Rows from block 3 of a small autoregressive pixel model, named by matrix and row number. Rows with one number belong to one neuron. Each number is 128 + 24 x the weight over its row's rms, rounded and kept within 0 to 255. All counts start at 0. Numbers have three digits each. After the name is the row's rms in percent of the matrix's.
After each neuron's rows are labels from the 100 images, of 14976, where the neuron reaches its highest value: "strongest on" is what is common among them. Only what is clearly more common there than usual is listed. The data: aerial photos of the United States (SatlasPretrain).
# fc1: MLP up (model.blocks.3.mlp.fc1.weight, 512x256), inputs 128-255
# fc2: MLP down (model.blocks.3.mlp.fc2.weight, 256x512, transposed), outputs 128-255

fc1.416 078:123124109120110115120152105122087084118131108083123113203170122066150124127124129107142115110116141143151106114182103079142137114152125110113199143117155118142118159115118153141128150118145110153111085098125137078119125156104102127145161137113113160152159142178124124142140133102105105146097128134124131151112116113106156098120138160140133153134148131142111128127143107146145093150138
fc2.416 084:111172123122133128124098103092116109109153111137156149113147147162105177103086106099141098144157140062140144133065115144155128148139111108116165152153139151187099130162145128076120127109120103146121105147150077131141155115065130136149118089117134142186098170105138133132138082152158105128139157116150155148127133191109111104097158165102119099157103151154106122143165150102099137153166
strongest on: crop field

fc1.76 112:127166156177158076131149118103119105120172104091172112112141146096140168142112206160098141132122143157132121172159141123093143133123094122160174127145152149174106100123111172106140110126131154153125097148132140163135118094104125115077128099106149175156127103142121130135109108094105107101117094136131148149146153070180142154111167135077108144144117110132105124136120124151157122107118
fc2.76 105:148106126170145114159158134085090118118125060136131120158100132131132099180145146109091124085112113162137127124150128121176122139170158096137146118117132142187088087134126157123123073105144151124124141143130134132101150146178108105090133103160163103132126138158121104153134127110101106131149131167137118143108137110121089170144135102141110176090129137112132116105149107175131133175116
strongest on: crop field

fc1.18 147:119099101148090118154122142133131104138144084165096115102114105119160111149148097090157098115165169098122125110123099152108142167103141097116120146120144158114118185194118119107132159109098125114140116090131105126146162155114131116172121115164112100127185115110141153120108112121100160159094132133146159136136113153098113099104138088115125159093105149142147132151138086154136118093140
fc2.18 130:147128142150190151164131107128141119153124130154106106112155133173133119069129127097117162075142177118106123131163136152151122125115100152131155133154153122125087085159136136153104147132123124080121109160112112068090123096127110128132071117122143110130129095088107152089108139130119159114123154138114089161147148110111101165114159107109131134101129138138119115143105143186096150098131
strongest on: building

fc1.465 082:113103145108124168149163185158149114092132126146128114124084101138126148135152132092158099103083121144118115140134121157149130091148109100142117114143155095143122115105138049114085123149152161143105118155125133137123174140151160150099127128129174080168088082162124090132146091159128128116148149129135131112145111108107156151122077132110145108152111169131144160105101119126138141119139
fc2.465 078:149136154137141098166104148128145157066121121165150161136152162130118157143189134077125127107092115106123142172163091159156130103130154127128162140121126068153117103158118110116140099097083093114151129175133147156106163112141141194095069108127171146144134126153142079128150131085146142111127149135125120098126169145138140136129129178121124125154138086116148118114133112097116073120132
strongest on: crop field

fc1.502 063:133136160141152161154129152123140068113118120152130070076162123155148119146177126184158106119117132079139146108156126111121162131157156128136129139092124090123107106117106151129125113115110120191137149088106119102165140103094130132101151169085125091103103113110156106143150115083154126112113117106117122130121144082131127126158140102117100110133134147132135150116068127126156121152130
fc2.502 060:137137115154114102150122119070102148159148165136134118080094127101115118121124121087128101130152109153162102133131146135163109095163088133147161134129078088146108111122140091162142117188138139162132124138102102106114107115141118137112126102144112158148124123103104115158146141140168134168099153176148122120096097150196108139138125176097114180169162100104161132113156161133107072117112
strongest on: crop field

fc1.94 054:131141078154124059117082109156119121124185154116128187128150159085128158114095142144114149135106107130124181104144126134085112145111168134105113168142124114143137097119114126124137105160117110139140136134113110114116138121091149145133114124088171110094106156080139125126099115153136109148140161108156114116181115133159123190174125099144146151076151125124171125121153111096135157117115
fc2.94 056:159117083141149086188169118156175186145115116054132130126111134131186111120147160108076108153138129143127106130146144093134145149132118154111119111146149105067170122147117124128081158154129153155154127182114115096105114138147081124124112174128116124115141169140125118100147136104141113153141093096159158111104128117075100154127123138176139103168091081114153142115138150126116132121128
strongest on: building

fc1.311 073:109128178120136147138144159139114125106132155122152091133150090071093121163136107122148078106088115138148116073146126129112104134199112130090135133123130120136117147106084172122088138110130124124099130170100136116129110136108143130139110109129151156169159181155124154130134069122073105123110134125081109130108142115141131099115122152128094196141127134121133127151146109145162098120126
fc2.311 075:140128121102092133118145133114089133147153131137129112144139156157122129113116118138143122102123124115138160130138173157118159153107075185083150150132115100194169146161118172122095103104141144148143121146118133142106103148153128152074114129156126134111112101210168107152132134152142112135097160145143121110148152137152117123129087161111161119109174122142129114100144116148116148102114
strongest on: crop field

fc1.376 069:165165141110156112122116109174086137072143089116111106146100104090119087144130114121121134078150168121117104144106141107113115152101148144105145136110144112142114125075082176099193106109107101155154114109090160122119149147134123164093130181150125125170114138147124114129139113095104142086131132118095133133146080149125148125091128158086112141144149131166107124083154136134131120100112
fc2.376 076:104128148161157114158115140120146086141133107161125089136145108166147107135144130155165102125075134090134137106089103134123124096165149103131153167108149130103119158135106115171145126142143107135155192114117095093129148118131125109149137135144096119146136079084141125096127135139115155103131143148150114115120131143122151132172127135128123124140090139151130155150136096131133151099137
strongest on: crop field

fc1.46 089:151161100155161111165133160151098178150130134118142120096138102149112125155128118138094127165116095120118112121110095121097143082149098096146144141106120111089161090139162101120099123128158151146144101160160176117118145148129109154110111155116155145140114094161127120143158171145164148118154164144120157111122080124081168051134111113111181124152121143144137175111121169110106146123111
fc2.46 092:120113140120107139134095163120092121127101139124103107147087118134134138133114108138075081103122131147105114127136107154095096104163147124101153157158106110068140104121167125172173086117151120171125153139114151135130148127172159184134141107111113113126099111128113123142154152082151152092114129173117189135159134148147151130124102140163118130161131152084060142113110121160142137138119
strongest on: building

fc1.418 106:122129130112122135184152117101138158152077124137128103126107132136154118131146149103108103076116123156111118129123177126109133054112085149148134132145089096076128143122126124094090089122144138172123161172115146078108148113150167155107133095151104125154112116112092155126128097148104128156206146139114135104121111114136146151131114113134126146152094119128143150141127159122141106141142
fc2.418 088:096091132105104093135066149114075119160129110120126098148130112111138120138107166129146090095137162115079109175134164152130106096139154109093125148100098141127156041118150137116137130113094132162103130113121148150091113145137133171132147157124118098123133157118130112151179143119168131129157143108094170116157120144142108143078125154101146138137112138083159154137133105131146129128158
strongest on: building

fc1.49 084:141147181151140126150099115128109125123119153156151141100101110141129132130116096121128115143145089169100172099159111118125132135150082146138134124150137152130199156111141152110137101124148123140118164127114066090124107121107111142089099137114103134121110110169118099112126103111143121081129139104090136120120110123119157167110094146073141153118140080108120132115091118119119133089099
fc2.49 090:133131127161099157110112160141136133120183142168139125184096110115105111099117073148107139165112150185107144145123161119150138115132093149099139145086110081100127139103136123131171139086117182196106096154146105088139121126138109154121155103123107129135157132189123105144116110155175127111135138135113142131089153140096114191131128130103170072122143093135126109160165144107143143104135
strongest on: crop field

fc1.497 140:128150160120154109133168121102100136164117103101141106137132112122088163152126136145101179162106134163093128133143127129141156122145129122128130122118165133133136089123136136123134127146126178154116114183181144141122124137108126127108132103118146112121135112154133121140121138092149103111151102099123100128096084112156159166085093150099141147134118163138085113104142112128107144115170
fc2.497 128:152118076112145131117136171100140159128138153136132159123132134152079122132143103133133142136093119128149135120133110142108138151145170162096088142139184124128140121158161118128095126115135163089116129171100146130141143110157113128149101065160120138153095133120132103164137095108129149139098118111135166139154107129120120088122114148133148154129065133161116143088050118098110156074098
strongest on: crop field

fc1.419 108:137145108144122178100107125133113150088112117154102134077081114163103107149103114118142132124126136131098115140097135142120109128137133133120092088128130144157083126101109121141142127145139139141126164155124081096149130119145123109081141133138075072077100140076125162188137099137150133141137121110130149108105111160162129113164144163108126134128122148147138163126132141106102125132117
fc2.419 107:164112124142124139125126150152145129148155119183108125095179058137173189142122135107138139149083153128130107160112126096172110091099179125142090097096143133112078120133148071145127152126119117135141190125077108110178162147124081135142145145125132146133112128121164154121118115119140162129137108148085133136142147111130121147110131148101130110150083138095115116125154107112103127147123
strongest on: building

fc1.144 066:102120142158142073107153160098086133115181151129164148143154113122128158144130146156155165133070114148135123154179130161074119129110122090105135116117126125173115086106151148100101123152145113123112092118072139104119115103133135105142131213091144127116135088145155123132104139151159128127087165117159099118120167151093116096110143127149117137097125154128092130115110134095155134140092
fc2.144 074:107139173135116088098156129133131181087102108092096117131078104130145122122121133123110119102153101120109131096135119094150153149138161147119096137104148150109125095133174149161147116145125154119105095140129108120139144124134125091117114167130157086158111167124123120159095181114175128121108132161076128126127159175094118120114132128156162111128104139150132154126132145104134148133129
strongest on: crop field

fc1.33 058:141171130117142122123117165121143114141120165114108135081100120145084155142185190142149103093106118114132127105116137158112116130146106132153115124156117126147103149148152108093138101117110112144119112137125090147146139111151118162086122144121101128103111099055138171102123116128083160124141131126118104119124109130158088107125134117079140138158138151169127136140120117098100118148120
fc2.33 055:156132128170108102158127148117094131106115100166138106167121092119157156129107120125159100133141140142156124146109089117146146103168097116123144110108136102149094124131111155139180097120111123116119149138111137125105159114092087116116100080119172087109116131102104144086122183146155136143109118145159150156095153104115173159102128135095099103166105132116170100122077148121093111143142
strongest on: building

fc1.248 078:108175153139101129120133192145111111081103138130115073125129077111122099122141107124175135118129135134119162116113156083144105131134131126121123104162154180110148115123120176093091133143127115139099119118114095089145137122124161142130128129118115110121152128099061138120122124120138105129136120109096120150120188092143134125101132093149128149165150157092087148149122110182159112108093
fc2.248 075:139115156135118134128128124106108122098155092090119141153151141141079101124137125168139171094126104147107140143110094080099171112091158136107145130098180123132152096124136159139090174070086112133148114115141153144120094125142122122135142138117146149107134129155150126130101131106144161102122158085108095093157112105091133136159144121152136105149126118133117138113133091127147145126182
strongest on: crop field

fc1.452 065:142097126128136116139132141107098136099120165121157098142123113128115123152113144123142134133179109123111098162137128120108109135114104135090135104124134091158129149096162127080151132120145128112191071159138118153129144144163116159124115134156101128149155098147101115158110114125150204081142174143166148104160161109129172126106100118117138128106153099184099092143089130100110101119131
fc2.452 066:077157086117141104135151114163147132133124138128126115125127136139175121155154120105131143153124142085139150108108137124144161165148140118110134108112145153097134201112117129134174109180065120163115122092094142186088157122104131134124108157116101139095087098045104157133120109155142135117151102140074112136094112109135121110145132097164118154120129145083123121116163131101136144138131
strongest on: crop field

fc1.357 112:143155160165151132141107069144112137125127169125155151099133149107091107101126156131126129141145136139118156140127124090097110185144140191186131110094153106138153119122136140178120147116135081116136121112124091109137089085115080131144123114119094136112144117121125099143114111090194166138066133119109117140111161142138082146130144125113081126102089079116121085131108136079128129139146
fc2.357 120:100104111112111125125113129126119124153146170118165133131125160103123112134116120116077106087134136136093107108124108127116125080175141126101111108100138115148148136138116156101176149107146165122116140151118123108135094112120088144106096078117106105151129145133125122194142130110162109133129140144139122117135164118095117125165128106106144117186160140182146094127157105170122130117112
strongest on: building

fc1.131 094:122102131123166148126105126130147169133138152168099083120163168153116132142098157122124149134131109081130165117137126143154129141156122161115136072142118120102120130151159128155150131116129130156138143161135134157145105103131087119120126139152113145131122176137138103117100132118097147103131131116111120142141124072187181138149098135130096097085145133158144157145102115185118164147142
fc2.131 104:110122180144135161116108147129087140116111106152121126137122149116107139096097132158134137158113125145090112118133147144154158125103076128133098103137120185129147153152121147085142130131121133145185131132121130145143093134144080107126112096143123142115147123136135101204107121113135133142149123163112113165158106140130135076105102150118100130100132140128130137141116119111092131107141
strongest on: building

fc1.288 101:122151095108118086101102161089095116131104100128146156129100117133145132128157133126123142110114154178124090131147131136116129138110144142140101138132123136126161142093134153109102136118155148099129100112145128113093158114108170140118094157132120145129108106121167126137136123159155150158143136112184151075144156154103091171152087132140141133175183127127116099123117072108148119122118
fc2.288 106:165143077118143132137136122140181150142103111091175109124095110102104112109145122125133167125146098140140108105090137107107123152170154123151126100125153108130126107130135148138130147115142107124079114124137130113160140128111168122127148123071116163135127126124096149103152119155113109125109134057161159128139129148162093103138130124162153116118093105118113119081129081117141133127112
strongest on: building

fc1.67 084:073114193100131147113156144115095133137133111158092133150118164167122110123092090125108151134131132081119101100105133155137153165153124163145136135118098149141086116083120171142165118127081190138124128084152116101147126095133157087151115121130131147158115139110153118093159125156081113119125091121094117141101143168156112141137136155100138133110140141125104105117112123136108110124181
fc2.67 083:103092187136135157148123166120148073128148109123106161144132158147088173126070102114113141098104119112127157134134153112121086152136157117126126111109121139121120136144121144125154140126114178118137121122149127162101119157201136168109120145179107147164137103176203153127149124124127185135110114137117105161135118156110117125131109117138107132173154133159089122138116127100123121138167
strongest on: building

fc1.61 131:089137115164112130101124100111101147081109106102143152155175084121158145144125144103129168171163154156139093160161119090100107119114128124142139138057188120151104105098144161131121166149126113132085080129152144154131121163118100138116148156106120066124114130153127121161123146124127138076116112135112120137097109138084146095126132144121125136129144129136090149110115105112130137158151
fc2.61 136:114152115138135120167135148100102126079117134128117119150134114128120122120105098141141130117153125124180116169150182087157163122139116135087130121093136157122129130117151144160107125149170167124132139153114117155112128125127088103105136141122104110121120124138130138139098133106206179096114146173111184118095137145107109110098120147083147143147179117120072144098119132063128133119176
strongest on: crop field