Weights of a small autoregressive pixel model.
Model: 4.33M parameters, 20-pixel images, arch transformer_decoder, width 256, norm layernorm, activation gelu.
Training: muon at rate 0.0036, batches of 128.
Data: trained on aerial photos of the United States (SatlasPretrain), 5.2 epochs.
Rows from block 2 of a small autoregressive pixel model, named by matrix and row number. Rows with one number belong to one neuron. Each number is 128 + 24 x the weight over its row's rms, rounded and kept within 0 to 255. All counts start at 0. Numbers have three digits each.
After each neuron's rows are labels from the 100 images, of 14976, where the neuron reaches its highest value: "strongest on" is what is common among them. Only what is clearly more common there than usual is listed. The data: aerial photos of the United States (SatlasPretrain).
# fc1: MLP up (model.blocks.2.mlp.fc1.weight, 512x256), inputs 128-255
# fc2: MLP down (model.blocks.2.mlp.fc2.weight, 256x512, transposed), outputs 128-255

fc1.4:131144158150095133072087080135097128129092109128097139121109082109127103156100108157122164141114089159139143118140117147171158081139126175120126114108137109142142103146148149130181120163108139127126141155144080108160068125166143137118145144091097152144152092146101137148096103129150134146153095157103119120129144080178161142165110142150133132154122095093136158127132150125115133176127
fc2.4:160141148144141177097100160158104176113110144098129147129106132139106098118122094164106113150095122155140160146119148144140126103147138126145176124142122124137099149110104095135155108122110114151110100123111158124109115132155105123140154118112140194104069122155118104131111130158149143146105082096072138144138125126137160113152105157136139119130135137105095121121126149102093128189120
strongest on: building

fc1.326:112134102139130125131141138178155093134146105099088134113125111146160134104105144108138068139123112145097116085140129162083119111112152146127141149119098124107175102104124151124184104117078114152162127103087107127094135113098064126119113146095121160105117125106149138108130112112135187160152084178131117130098114100135162113137128132130119151104090131145121162096155097167157137105171
fc2.326:168122085138129148134139148104144124126135143165116154104115101131165106103117123148122129113150120081122129117125128096142150090114090110118146142109066102124152102128124127080135092088142097161156138104109121128101153149190131129099109159133180089144140116132163060102091136165134134105125168160125116105155150132128132132157139081112138155126139134102143133141163132167166112114138
strongest on: building

fc1.332:092095131125140126152137136156118107113138152110143131133132113139112152111131109130117146143128120159109126144084192127144164112086147078129137132119148192121141099095098159119143128133105091153131128152106086120118134148140127109116085111200111104150095157123122116143128118169125108124126160127108114121093164135132160151098134147110118097120159099131173138135140128142134111122117
fc2.332:121122136112101139154140150165100128153135065148100124141138124099138147141132137109140112100150134111139095171123092122155185104110093091133114135110114156102133095111142162100116135103168114127113141147110155159109183095142153196140131140132145120140130102148154134145125142132133164149145119128128113181109120126134124097133113148153155145134149153111196114104101128070180106156074
strongest on: crop field

fc1.384:162109132146146170135132101111146126147108166121121144136146103179089145118134155159110130132138169126158135153122125167087112108162156113131175122165104122141094132145131159142142137171120163165127135116101153094138143125129104121140134149160122079132100105169130132128115147162145120135114114156191109181103106124123131112153118163117128143106154132092149117116101143123105136122098
fc2.384:141152143148175109156139087141152114110116145144103131144102134159122130107150119127111096131154105113120157121069108096143108118113129157134129089190147140101131161135177095120149159123104118127102166146131093130140090095131109109155124129118085143108122157129125156150157137078152102126124123147137173162127121115134143123135153115128079146128135114167107120125099071165154157135147
strongest on: building

fc1.114:183131148118156121130164150147127126158140123117177145093118093128088148132138105091140146126134133150091127138141108159090122085148104118078109123147153133152124081092175155140075111129102101166107149150129136107131136157113119128118125115135100106134097169052123122116115118118099130159143138134128137122148114142098151094064081128147152143121130074138135117146088132114103114117101
fc2.114:142129108132149135122129165171163116116132150159116160124147094136122095150148118127134140098139146099155162153139112145135140172121093131169138080111140141154102141127156132129134099167126170090124124138113106132109164109097056114177151167149145117063126131110126103116144172154156086135168134141157103131099149163110107149128112151103073142115120121137131115155167127131088068146116
strongest on: building

fc1.413:132068130098133142127113129123139133127176115148097104146109089127138128109133109133065147135106112157145127092136134120122150130128116132088130102117170141105127151130137130129140105129139148144142135121127110097137158131101108169200131145116067152121140127107083142114157135155150148168098157108130199097118076143103130124124109111130122145084151123131165102151136056149145076097109
fc2.413:108134160144155151170196132141114144137174121138138088132150152153112128108135137127140181123136155102162132154143116124125121120091126123119112112086133132118149126131069119152099113136116143131134124166155154123134138111088139145134163149159125140139085136115127186134128165120155113133131130134165111117137090165103170115111139133143108159114141132102107098101084152138141099136114
strongest on: building

fc1.423:117108124136143137110145120153105129129137162095104150128142097086123116091094140154109057134141151141119127126145130126104116091116106114109144142124074161141164132122166112156159141085129144111130141138090122125112133144137135099097149084141112173115103137128109146110110094104139161151157079102170145098095143082166147152115162130112152127128117131110135163113131125105123140101177
fc2.423:140136118139133146159171138158135138148101151154130163152099126133167116156131127140133113128108132137131132157126085125073129102155095119136133142142087128147107089107109150136067115093161094130150139100148141105142147106153128145137098140115116137141105106132120085116128079117095159140136148154167136106126126090124180133070137133079116115087136115119147104136126125121127137132136
strongest on: building

fc1.410:078148157123128095103124150093088113113120126136141126118131081122139127162135167188132156123159138175102131139131127112156195104104139105081129095116109123193113111160129144104128137138166143123122127108127096122174146134129146191145126124155095098135124118131105145132116145123115158107126094107096161130149105106130181130146090135098130106125116089123122118157105118137108132127116
fc2.410:118136114132166140169161163071108130106121117147145152151117144152101121138108127142123111113136132147131152128091129128090106148131132126102084106139122148118140077090127157114121092104127119169103155133126107142103108153093142129092119133166141156145133129167141128138119135097104135118099113140076125135152108141124096133191102185100101100146140118148121124130141113121107112106106
strongest on: crop field

fc1.441:160146097140144163128132134161144097154106171136129117126093131103114184104131110141146117117152138116127154130165115144140143131108159143197112145121159132102148113111138122077134127120091115132104136144091087140163103127176145125130113107123103141158123123135149130160126087125167137140130162122148119140109176083125126132123101119114126132113081101141117103143104156130106095114127
fc2.441:129124146132126117117067122124088127112102151138102122079117163161060174128134131140178136121158099090162147138144137130061102129082114115181113108138168110098123140142141126110146136166113139123115124148147103168100121101088100170132109150121155131168155151133167106097105162151104126155121097137123178150131077157132171107109149112151092144095105136118135079113123151108089133134089
strongest on: building

fc1.426:092129077147136129105135133105100142134105134132120131094111131120111107133111076141120151116130061147147133078108047103114153114105127136099123145142099114113160129132132123134106089103122159163153128120133134150112109116121136129108105132136163150092140100144085095109121132107150090138163135127137148106145079122113082096138101136116107167129106150080113142144127106157144164147122
fc2.426:160088148122121097135090143146109165088114163126161123163124143149085101144117092105099075126110106144160164113128120156134154170148117153171144137090132142108150122140128157103129097145147145138128124157143114139121151139144122103072155115100104144121161131174109125130120141106140152154152120170128159095156140116132141131086108154150167112131134126116149140101113106095129151143145
strongest on: building

fc1.278:149125146135133088128115103140060118118126093125134154127174112132160121141137089129117145172149176141143154085161147150102135105149146153063088108126107078128091111168139099121159101153129119141149119115152140118120128140164092138115147150127127110171176127143170131126148120132128121111159147147169154129065140126092084149161150161142147118131157119167130128135137156119112112151152
fc2.278:130160119122134163089111144086120128120139169108135166113112134127150170107134120173101135116125175076118114108137115116101110053139108138080116149100098130159127125130105118129141154131158119118149148116110149130095065100166127116143125130121170201113149127105120119149142123139152161157172148142094097142101089108132124154151100111167144148124130121153108141125098150120109108112139
strongest on: building

fc1.75:156139109127182122172107160163123129164141143131128151121093095103113143093143113117108101105131128111133117170162090150115139166109116161154137124127142151127123161150136135110127125133103119160120091129096088070140142119131144147139116111109125105106130155097105138082124116125119161157094135125113135135101150175099139145106136127089104161088119120148142126148075160120129119102148
fc2.75:091139114168108155182120085109162105175141112160126158105110141154120094112151136148120125132175174114128139139133133153152125147121122116120144122138127120140125160157117166133086095100131123108142107051134116126128081101103099098157113126153077092094136130113141131122130147118149133119100133099133084176165126132129106136109123108138157164109105125112109117111171130159138106124132
strongest on: crop field

fc1.153:128129156118115116100139085161108141147074134124106132110142131102162120144089140122144142140172128141085121109102112139138083131148151159153114148126103090157153050128133092141161131108119113123109141151132122149127093110146129102109136147119127156127155121148195090133114106102135154127129081146114105139112170090178122141170179118143116108148095091113109153106152170123108151167159
fc2.153:103125127127155136124118152137103157126125143139115139125142129097133093097103119156119132129124179140164103186115152108120126103150142158120159130208099167148122131080114097143149101149124137149144113110103126137165101120156130107106129122121131169070104130101115101097096130098150138098146095172056111097163106144103172140128128112112102145114156122089106122123109146135116097141146
strongest on: building

fc1.92:127134108161171113145128138135115151133145118170116152130088110119089155130122103161106144089101127146133107136144133129132188128124089140122152101140146163147158127154109151157106155130144114158111106099126136068158148132105156126126083119112114110135170114118099153102110115142102146158139150151125146104140120164095122144106131112111079141162212107139166116126080125123173133158151
fc2.92:105148152132112163111196142109141146150155140145164139145146136132116075125135139103127125131119128103144079153157112168160146119157124149144169093101114073126167120133121157155087126122137102144101084146130117158139135130098162109108139104140097090130125134133099107142130184100164078131098163153114093121146105128113134141130102152123126185098153140117131104115096158093182134131132
strongest on: crop field

fc1.284:118115146166151120135099111133069132123087131139133171102127102156127080115130138155136109095156107134143132118153105132159174087122122125110134115136140102134104114148124164116134155114114155131075090075143094142139133114119140150097056122147174143142094115125112103156107114124119098145153092135110117108117091106107167154141145104117118151132158110114114164114104115136097164132110
fc2.284:093155119134133189146091139086124141155147113107166162154151165143101101143121123119106100092170112116105147114152120127106138115147125124137142152132137137155175145116140132124142122105071151117112110096101120142121140087142132145151101133126149093165093065158131117143128121177100123138114114073131128141148126109145111115156136181080107139116108102177122161147120142127081127126122
strongest on: crop field

fc1.183:135109083108119062147169170120139117159145147113159158133113178129109152114176109133131115162147167126114144137139128129122135150134136102142163168151136132121114140137117114144114126118151128130152101142143175179139157167139110120121128089118127082172093175118096120141157127109142104112150156130154125151091131132130110112096116117089129102116104134167087101162116135141141109086089
fc2.183:127093131136157100158164165109098105128083105135129079127148155092143160094140087155144158118139153136110132115151105116105133132129134149109150146150134100112135154114132163086171125124078124147147157138152130106149129138111151165136142159060124156169149102131161146128156141119132141137147117150175147098160116108092093088140121102127121155133152142179157110137124147070144139071109
strongest on: building

fc1.243:090092176147127112120140133092135126121118129164162103155070081131133122163122169156135181094156132191088115130099113114138153112137106081085155098157115150157128130134140155109139155098117108089123123113128092159131154126083130170165115141135091165107078104114101119149132096141145132154115104111087144099178096132150180122114103117140136130119119076116157126148143120107111154104122
fc2.243:112108095090095117112164170116163125123099141091148122144115126169120131143105122147111163131146129122112123125124129134121148137110135139141116128122091180103142179103114129134125128096108141146131131148144153180093107138086124130134130150170119132111101163157116140130136157142125130105090103123084133146161104138108137120128099174142081113138150090118078093119139087133115103128103
strongest on: crop field

fc1.204:164136114176129139131084124132155126136118112170122088104124168152128149155151111159122123110161182157104105110118085125121119117142140162092119100129129121119134174161121066144135121117158119153101130137089107124174116101184126161156147123137135139119120100145140158111139150125157099087114137121106131178108109153127154130130110130156092122132125105136147102132158113131132099132081
fc2.204:150135093153152155142145115117124122107121095118148098087107098127120129092185117121172106140123156163107122164139082115109108126132143138106131072125173117103131129121157082144104123055131124149117112132144091172153149157129170129136093110118098151118131117138121117086138136146152110119134055118134135147148175125167115123146116128150159123149098140136124113141107151138152123071088
strongest on: crop field

fc1.406:079092160142131087147152132094141129119136107123159120159098096153132088126128144160131178123131111199089117131123115130143159132113122102101149087146125163171100125133143161103119158135110103082142132109118095146125168136101121174160123108162104135114086134110108124138130103140148140126115090107102149114168091137142169111105097142160145149123126102132147134137154131136130134074102
fc2.406:080102102092134152120152158104155140086111131085160126121084125145181108165119139166114152131106137138109112123140119140118127124094133114143097151167115179127130141146123151114144151105121164153152140162138129134122096123126122157116121145143107138136135140140122140108142156134084124108078115125082158129136091126123150096158102164143064126134137135156092127128152078144131128075081
strongest on: crop field

fc1.123:117131129164167143158132146107132134120088160106123166131185131135116121124124131165146140141078126117158144135166139148112149105088111104079123127119151164179127133103170138151103104144140117148134161114121095106136117108143120155095138130191184093132113149156134112136079106128109120117160119130125124130104100139120150140165109143111187127132101088121139141124110169093121129128131
fc2.123:135113105148141124181103093147129114169137104122136141115131159120104132125148150132144146159120167129145168138100114107095133103125168101136115099107134119110107133094113119120148070133096116141145098160122143115137100102102107132089172122124101122146124132156104112118193110117109145122103095093162125163173121141130135126113115106112087120141100136133134105091117130143140160145098
strongest on: building

fc1.35:155120152123131132158112129096119138155129125126158170192125119159109130115114169074130153119088116098180142166138128160121104157162095111156163115107182156162090163122155156162090134182142146110122123154173143101134152150086130100151161136105097129168124156113094118138136148121122141142112142114154138124122109149158103156130164127149113087143144118123095143168107161118090138161131
fc2.35:076150166124093108158073140120120173143147117128116131138124128114108097148134145098138140130146135115160107120140145140127133142125117139128119156058100157136108158148088198153122151168139142159113148160124161142122092105125148078131120108105123137124132145111118130106123106127098097170112149163137127138114105168154141149129147152118104092156156159156118127127125139124152116094124
strongest on: building

fc1.176:193155147078135113124120119142115146134108127125130155127124127113111108127089116120122103118115109092158115180144158164131105124146101130146146145126149129096133107148083144102176092169086118170132135150141088046157120153122138103137146163106142131098138128073118132095092108124112158150127121113120093123119208091143141133102123139152145149125110125116142148088067140088099151167175
fc2.176:126115151111132171105091130158150150150178117102128154122102183144166096090137136144129115090101129117153105164152147147187130153084136116129154129159116138145142146143146135130172130102133113118151131112127099107138106120163119120105168122055105109114127180128138153124083147144137179131084116147132120134127169109169111107157159146140101144158137113095128107149112163125095116155110
strongest on: building

fc1.266:143143145090111102106143088136122107171122150117137133123136114098083135109096123159091129138143149155115151143154144130086119127102116136106163182148105094148161115118173124122141109108103097150116087141136134132113161125105118066147119142095123129131127127089138125106115100127148164128129086165145138109124178076183126115127141115120184124093132130135128157132156164115113129141141
fc2.266:137095172145116186116181139136117146131145147096134149119138132111134156136117139133092145144151122095115122094092163124116124129119161114153166153164086125155122118117152116120153141056104120146133146135146117110166164136167137100141162121097136136158122153168147074141134121135120140105134138120177110141122153084123144106123170183093097094099116100124138107102139096108112091160151
strongest on: building

fc1.223:152108100106135129108154110107169105163142156165146076135091137115105145103090132181103155145161147144173126101137127136116122136101137112140168136151133151138140136117109113122101114087125124103134101168150181169149157139110159112187151102107122148113156138119112110146136111122168102137123143138162139106128136128161093112133171110155122115115138140090110108163142122102133154163099
fc2.223:140124131126117157136111133134122155130160154128123117155103117134116151130135150137136116138145127112111106099145130111152135110138157177183091123148142112083125141112126153143117127130110147125096148120135145174129143135138128136155125158092142154146087104151117152146160146121172127157099152144146122093169109166103112094132158154147126130105173136161131130111129088135155080152117
strongest on: building

fc1.27:165119131106113093141168108120089111141143093159133124109148151120105155113132132149170168169143153120121109120075143124090139126138074113100109115153128103120141072133147126112143112109130102139099131123137139142167157117112125155114137142098124123125158113126112141153109115167124098114143134111137130128150116099155072106126100127164158082137106138158174101094146114075135130154121
fc2.27:160133113144159124161089128112133146174105128112138150118152135099085140115126145142141115137130163131180126105134150098166110174098113106132113094150103122066111151138144143103130099122133128099137123106142137141131132097133152141140125110105109193067168162097111152116127181147148116150135166132142121170123211128093085128108133137124111103174125127135111117183154172184080119131117
strongest on: building

fc1.467:127129127101120103143110143122100095109125150149158183111106066161149142142139156134158109132184140124123134142102130133129138095086156128157144159136125144147095148097171100095177125113118105126123112107128080125142199133145125169119115108121120115105110155110130141159162149134121147144163113082139154099127145112105158139118152118107103145131098154146124160144124124117119132114111
fc2.467:104085162149144121156114140129151112109125121126142117135154125146127144144143102111158121129099167116104162120134129102142194189181123128155093158160132148164115134139132152109142110170099126150136102160137106111144070120092110116088157083131149135137118125097161117117131114162135113158109116122112122110129145116112093106123116143150134122079132114137123091136114096104134103095102
strongest on: crop field

fc1.274:117145145153135107152087112106132106150119125154110110096146145119123137143125130172127110124125120119134109099152127114105118082124122151137135163124101091110113125164094108141160137096137127148151139167060111130188105104152131128130150123114089106144139092149159097102066124142173162128137092100105130186065146097177156083132139133102109106099106131118144113129124113128149166136136
fc2.274:144192114127125153154103158136106092075165144115099171076110122142131107079146132131140119122096096146134099151139123137142168147078128087133123095101108144108147110124135099121126102108161124178145133115109112127151127158131119142065102136140115116107131122092167103106129126175164168121151138129106109099148150131136113117108153119106151184157135137087131128123127147112168114124099
strongest on: building

fc1.303:141133109149132099142091116114097121094100148148115118104136114118128124126119157118178128091094066127117110116093133126108156073144107139144118107151160122087134143136126117146160107125104116180116133114100106082146116106140137153129116152105157128141143099142066144110149136168122122139144139125134148133121115103143161128121097155119181154138119113137188135066104118136126166147132
fc2.303:163163121141138115155127114148118187150139173147137143136096141135108092123127120097122150145139145128162162120089153107135107116148091171151116106124138126087128160153111101152177113111080113166138147142103111167141100086121104102085144097131144178133124133157115149094105137135125099155088141068111118092152157125129085147159136153120147139127116129144112132093152116120188159160103
strongest on: building

fc1.87:089096132162138105108113160102130160132121153170157108099089108124134108144107161187141164150138109171142094090119104150129152113118074122073130107142120174170136130142138134145118118070168138119118162106144132155132162100133134158136136149143150139115158118153103127120124155119119097128157109144079169099156047168143138124125103125166105119126123078125113126148162090131135192144105
fc2.87:095138099137109067139117094131134146151139135129108110161128144182066122106099090139117117154117151165138125106135143149167141143135100114154166141099169185078188147125122152117142079107159133170110156122153145164089130098142103172116113139120131122116125114152147092117114141130133094144118144099118149109169129135146140096147139168127140107141150101134097125140120169132128163120114
strongest on: building

fc1.185:115147155097120087127121126161098114090114118110140124105095158140142102118147154124143116135115088169113120133091117099161154090098145113116125185125191122123083100150120125120132164133126140097132142132110121130123085143096119117120111140162113129106145126088150132111090113118096137127134140094097118095164109124073101143150154147141149175132160120139099125164158118121130099136069
fc2.185:158095122143114135134120147108111110175115119129128115104099148074155126111136133123165132146141149117101115116149142135126143155141125128168086117103104128139117123119189171095100111171159145151131132118145139127153158111082103133123117150118127123155112123128130122096081148104108128118143104104103118100145122148075144139108096119133097096163154129123117147170114140144095136126176
strongest on: crop field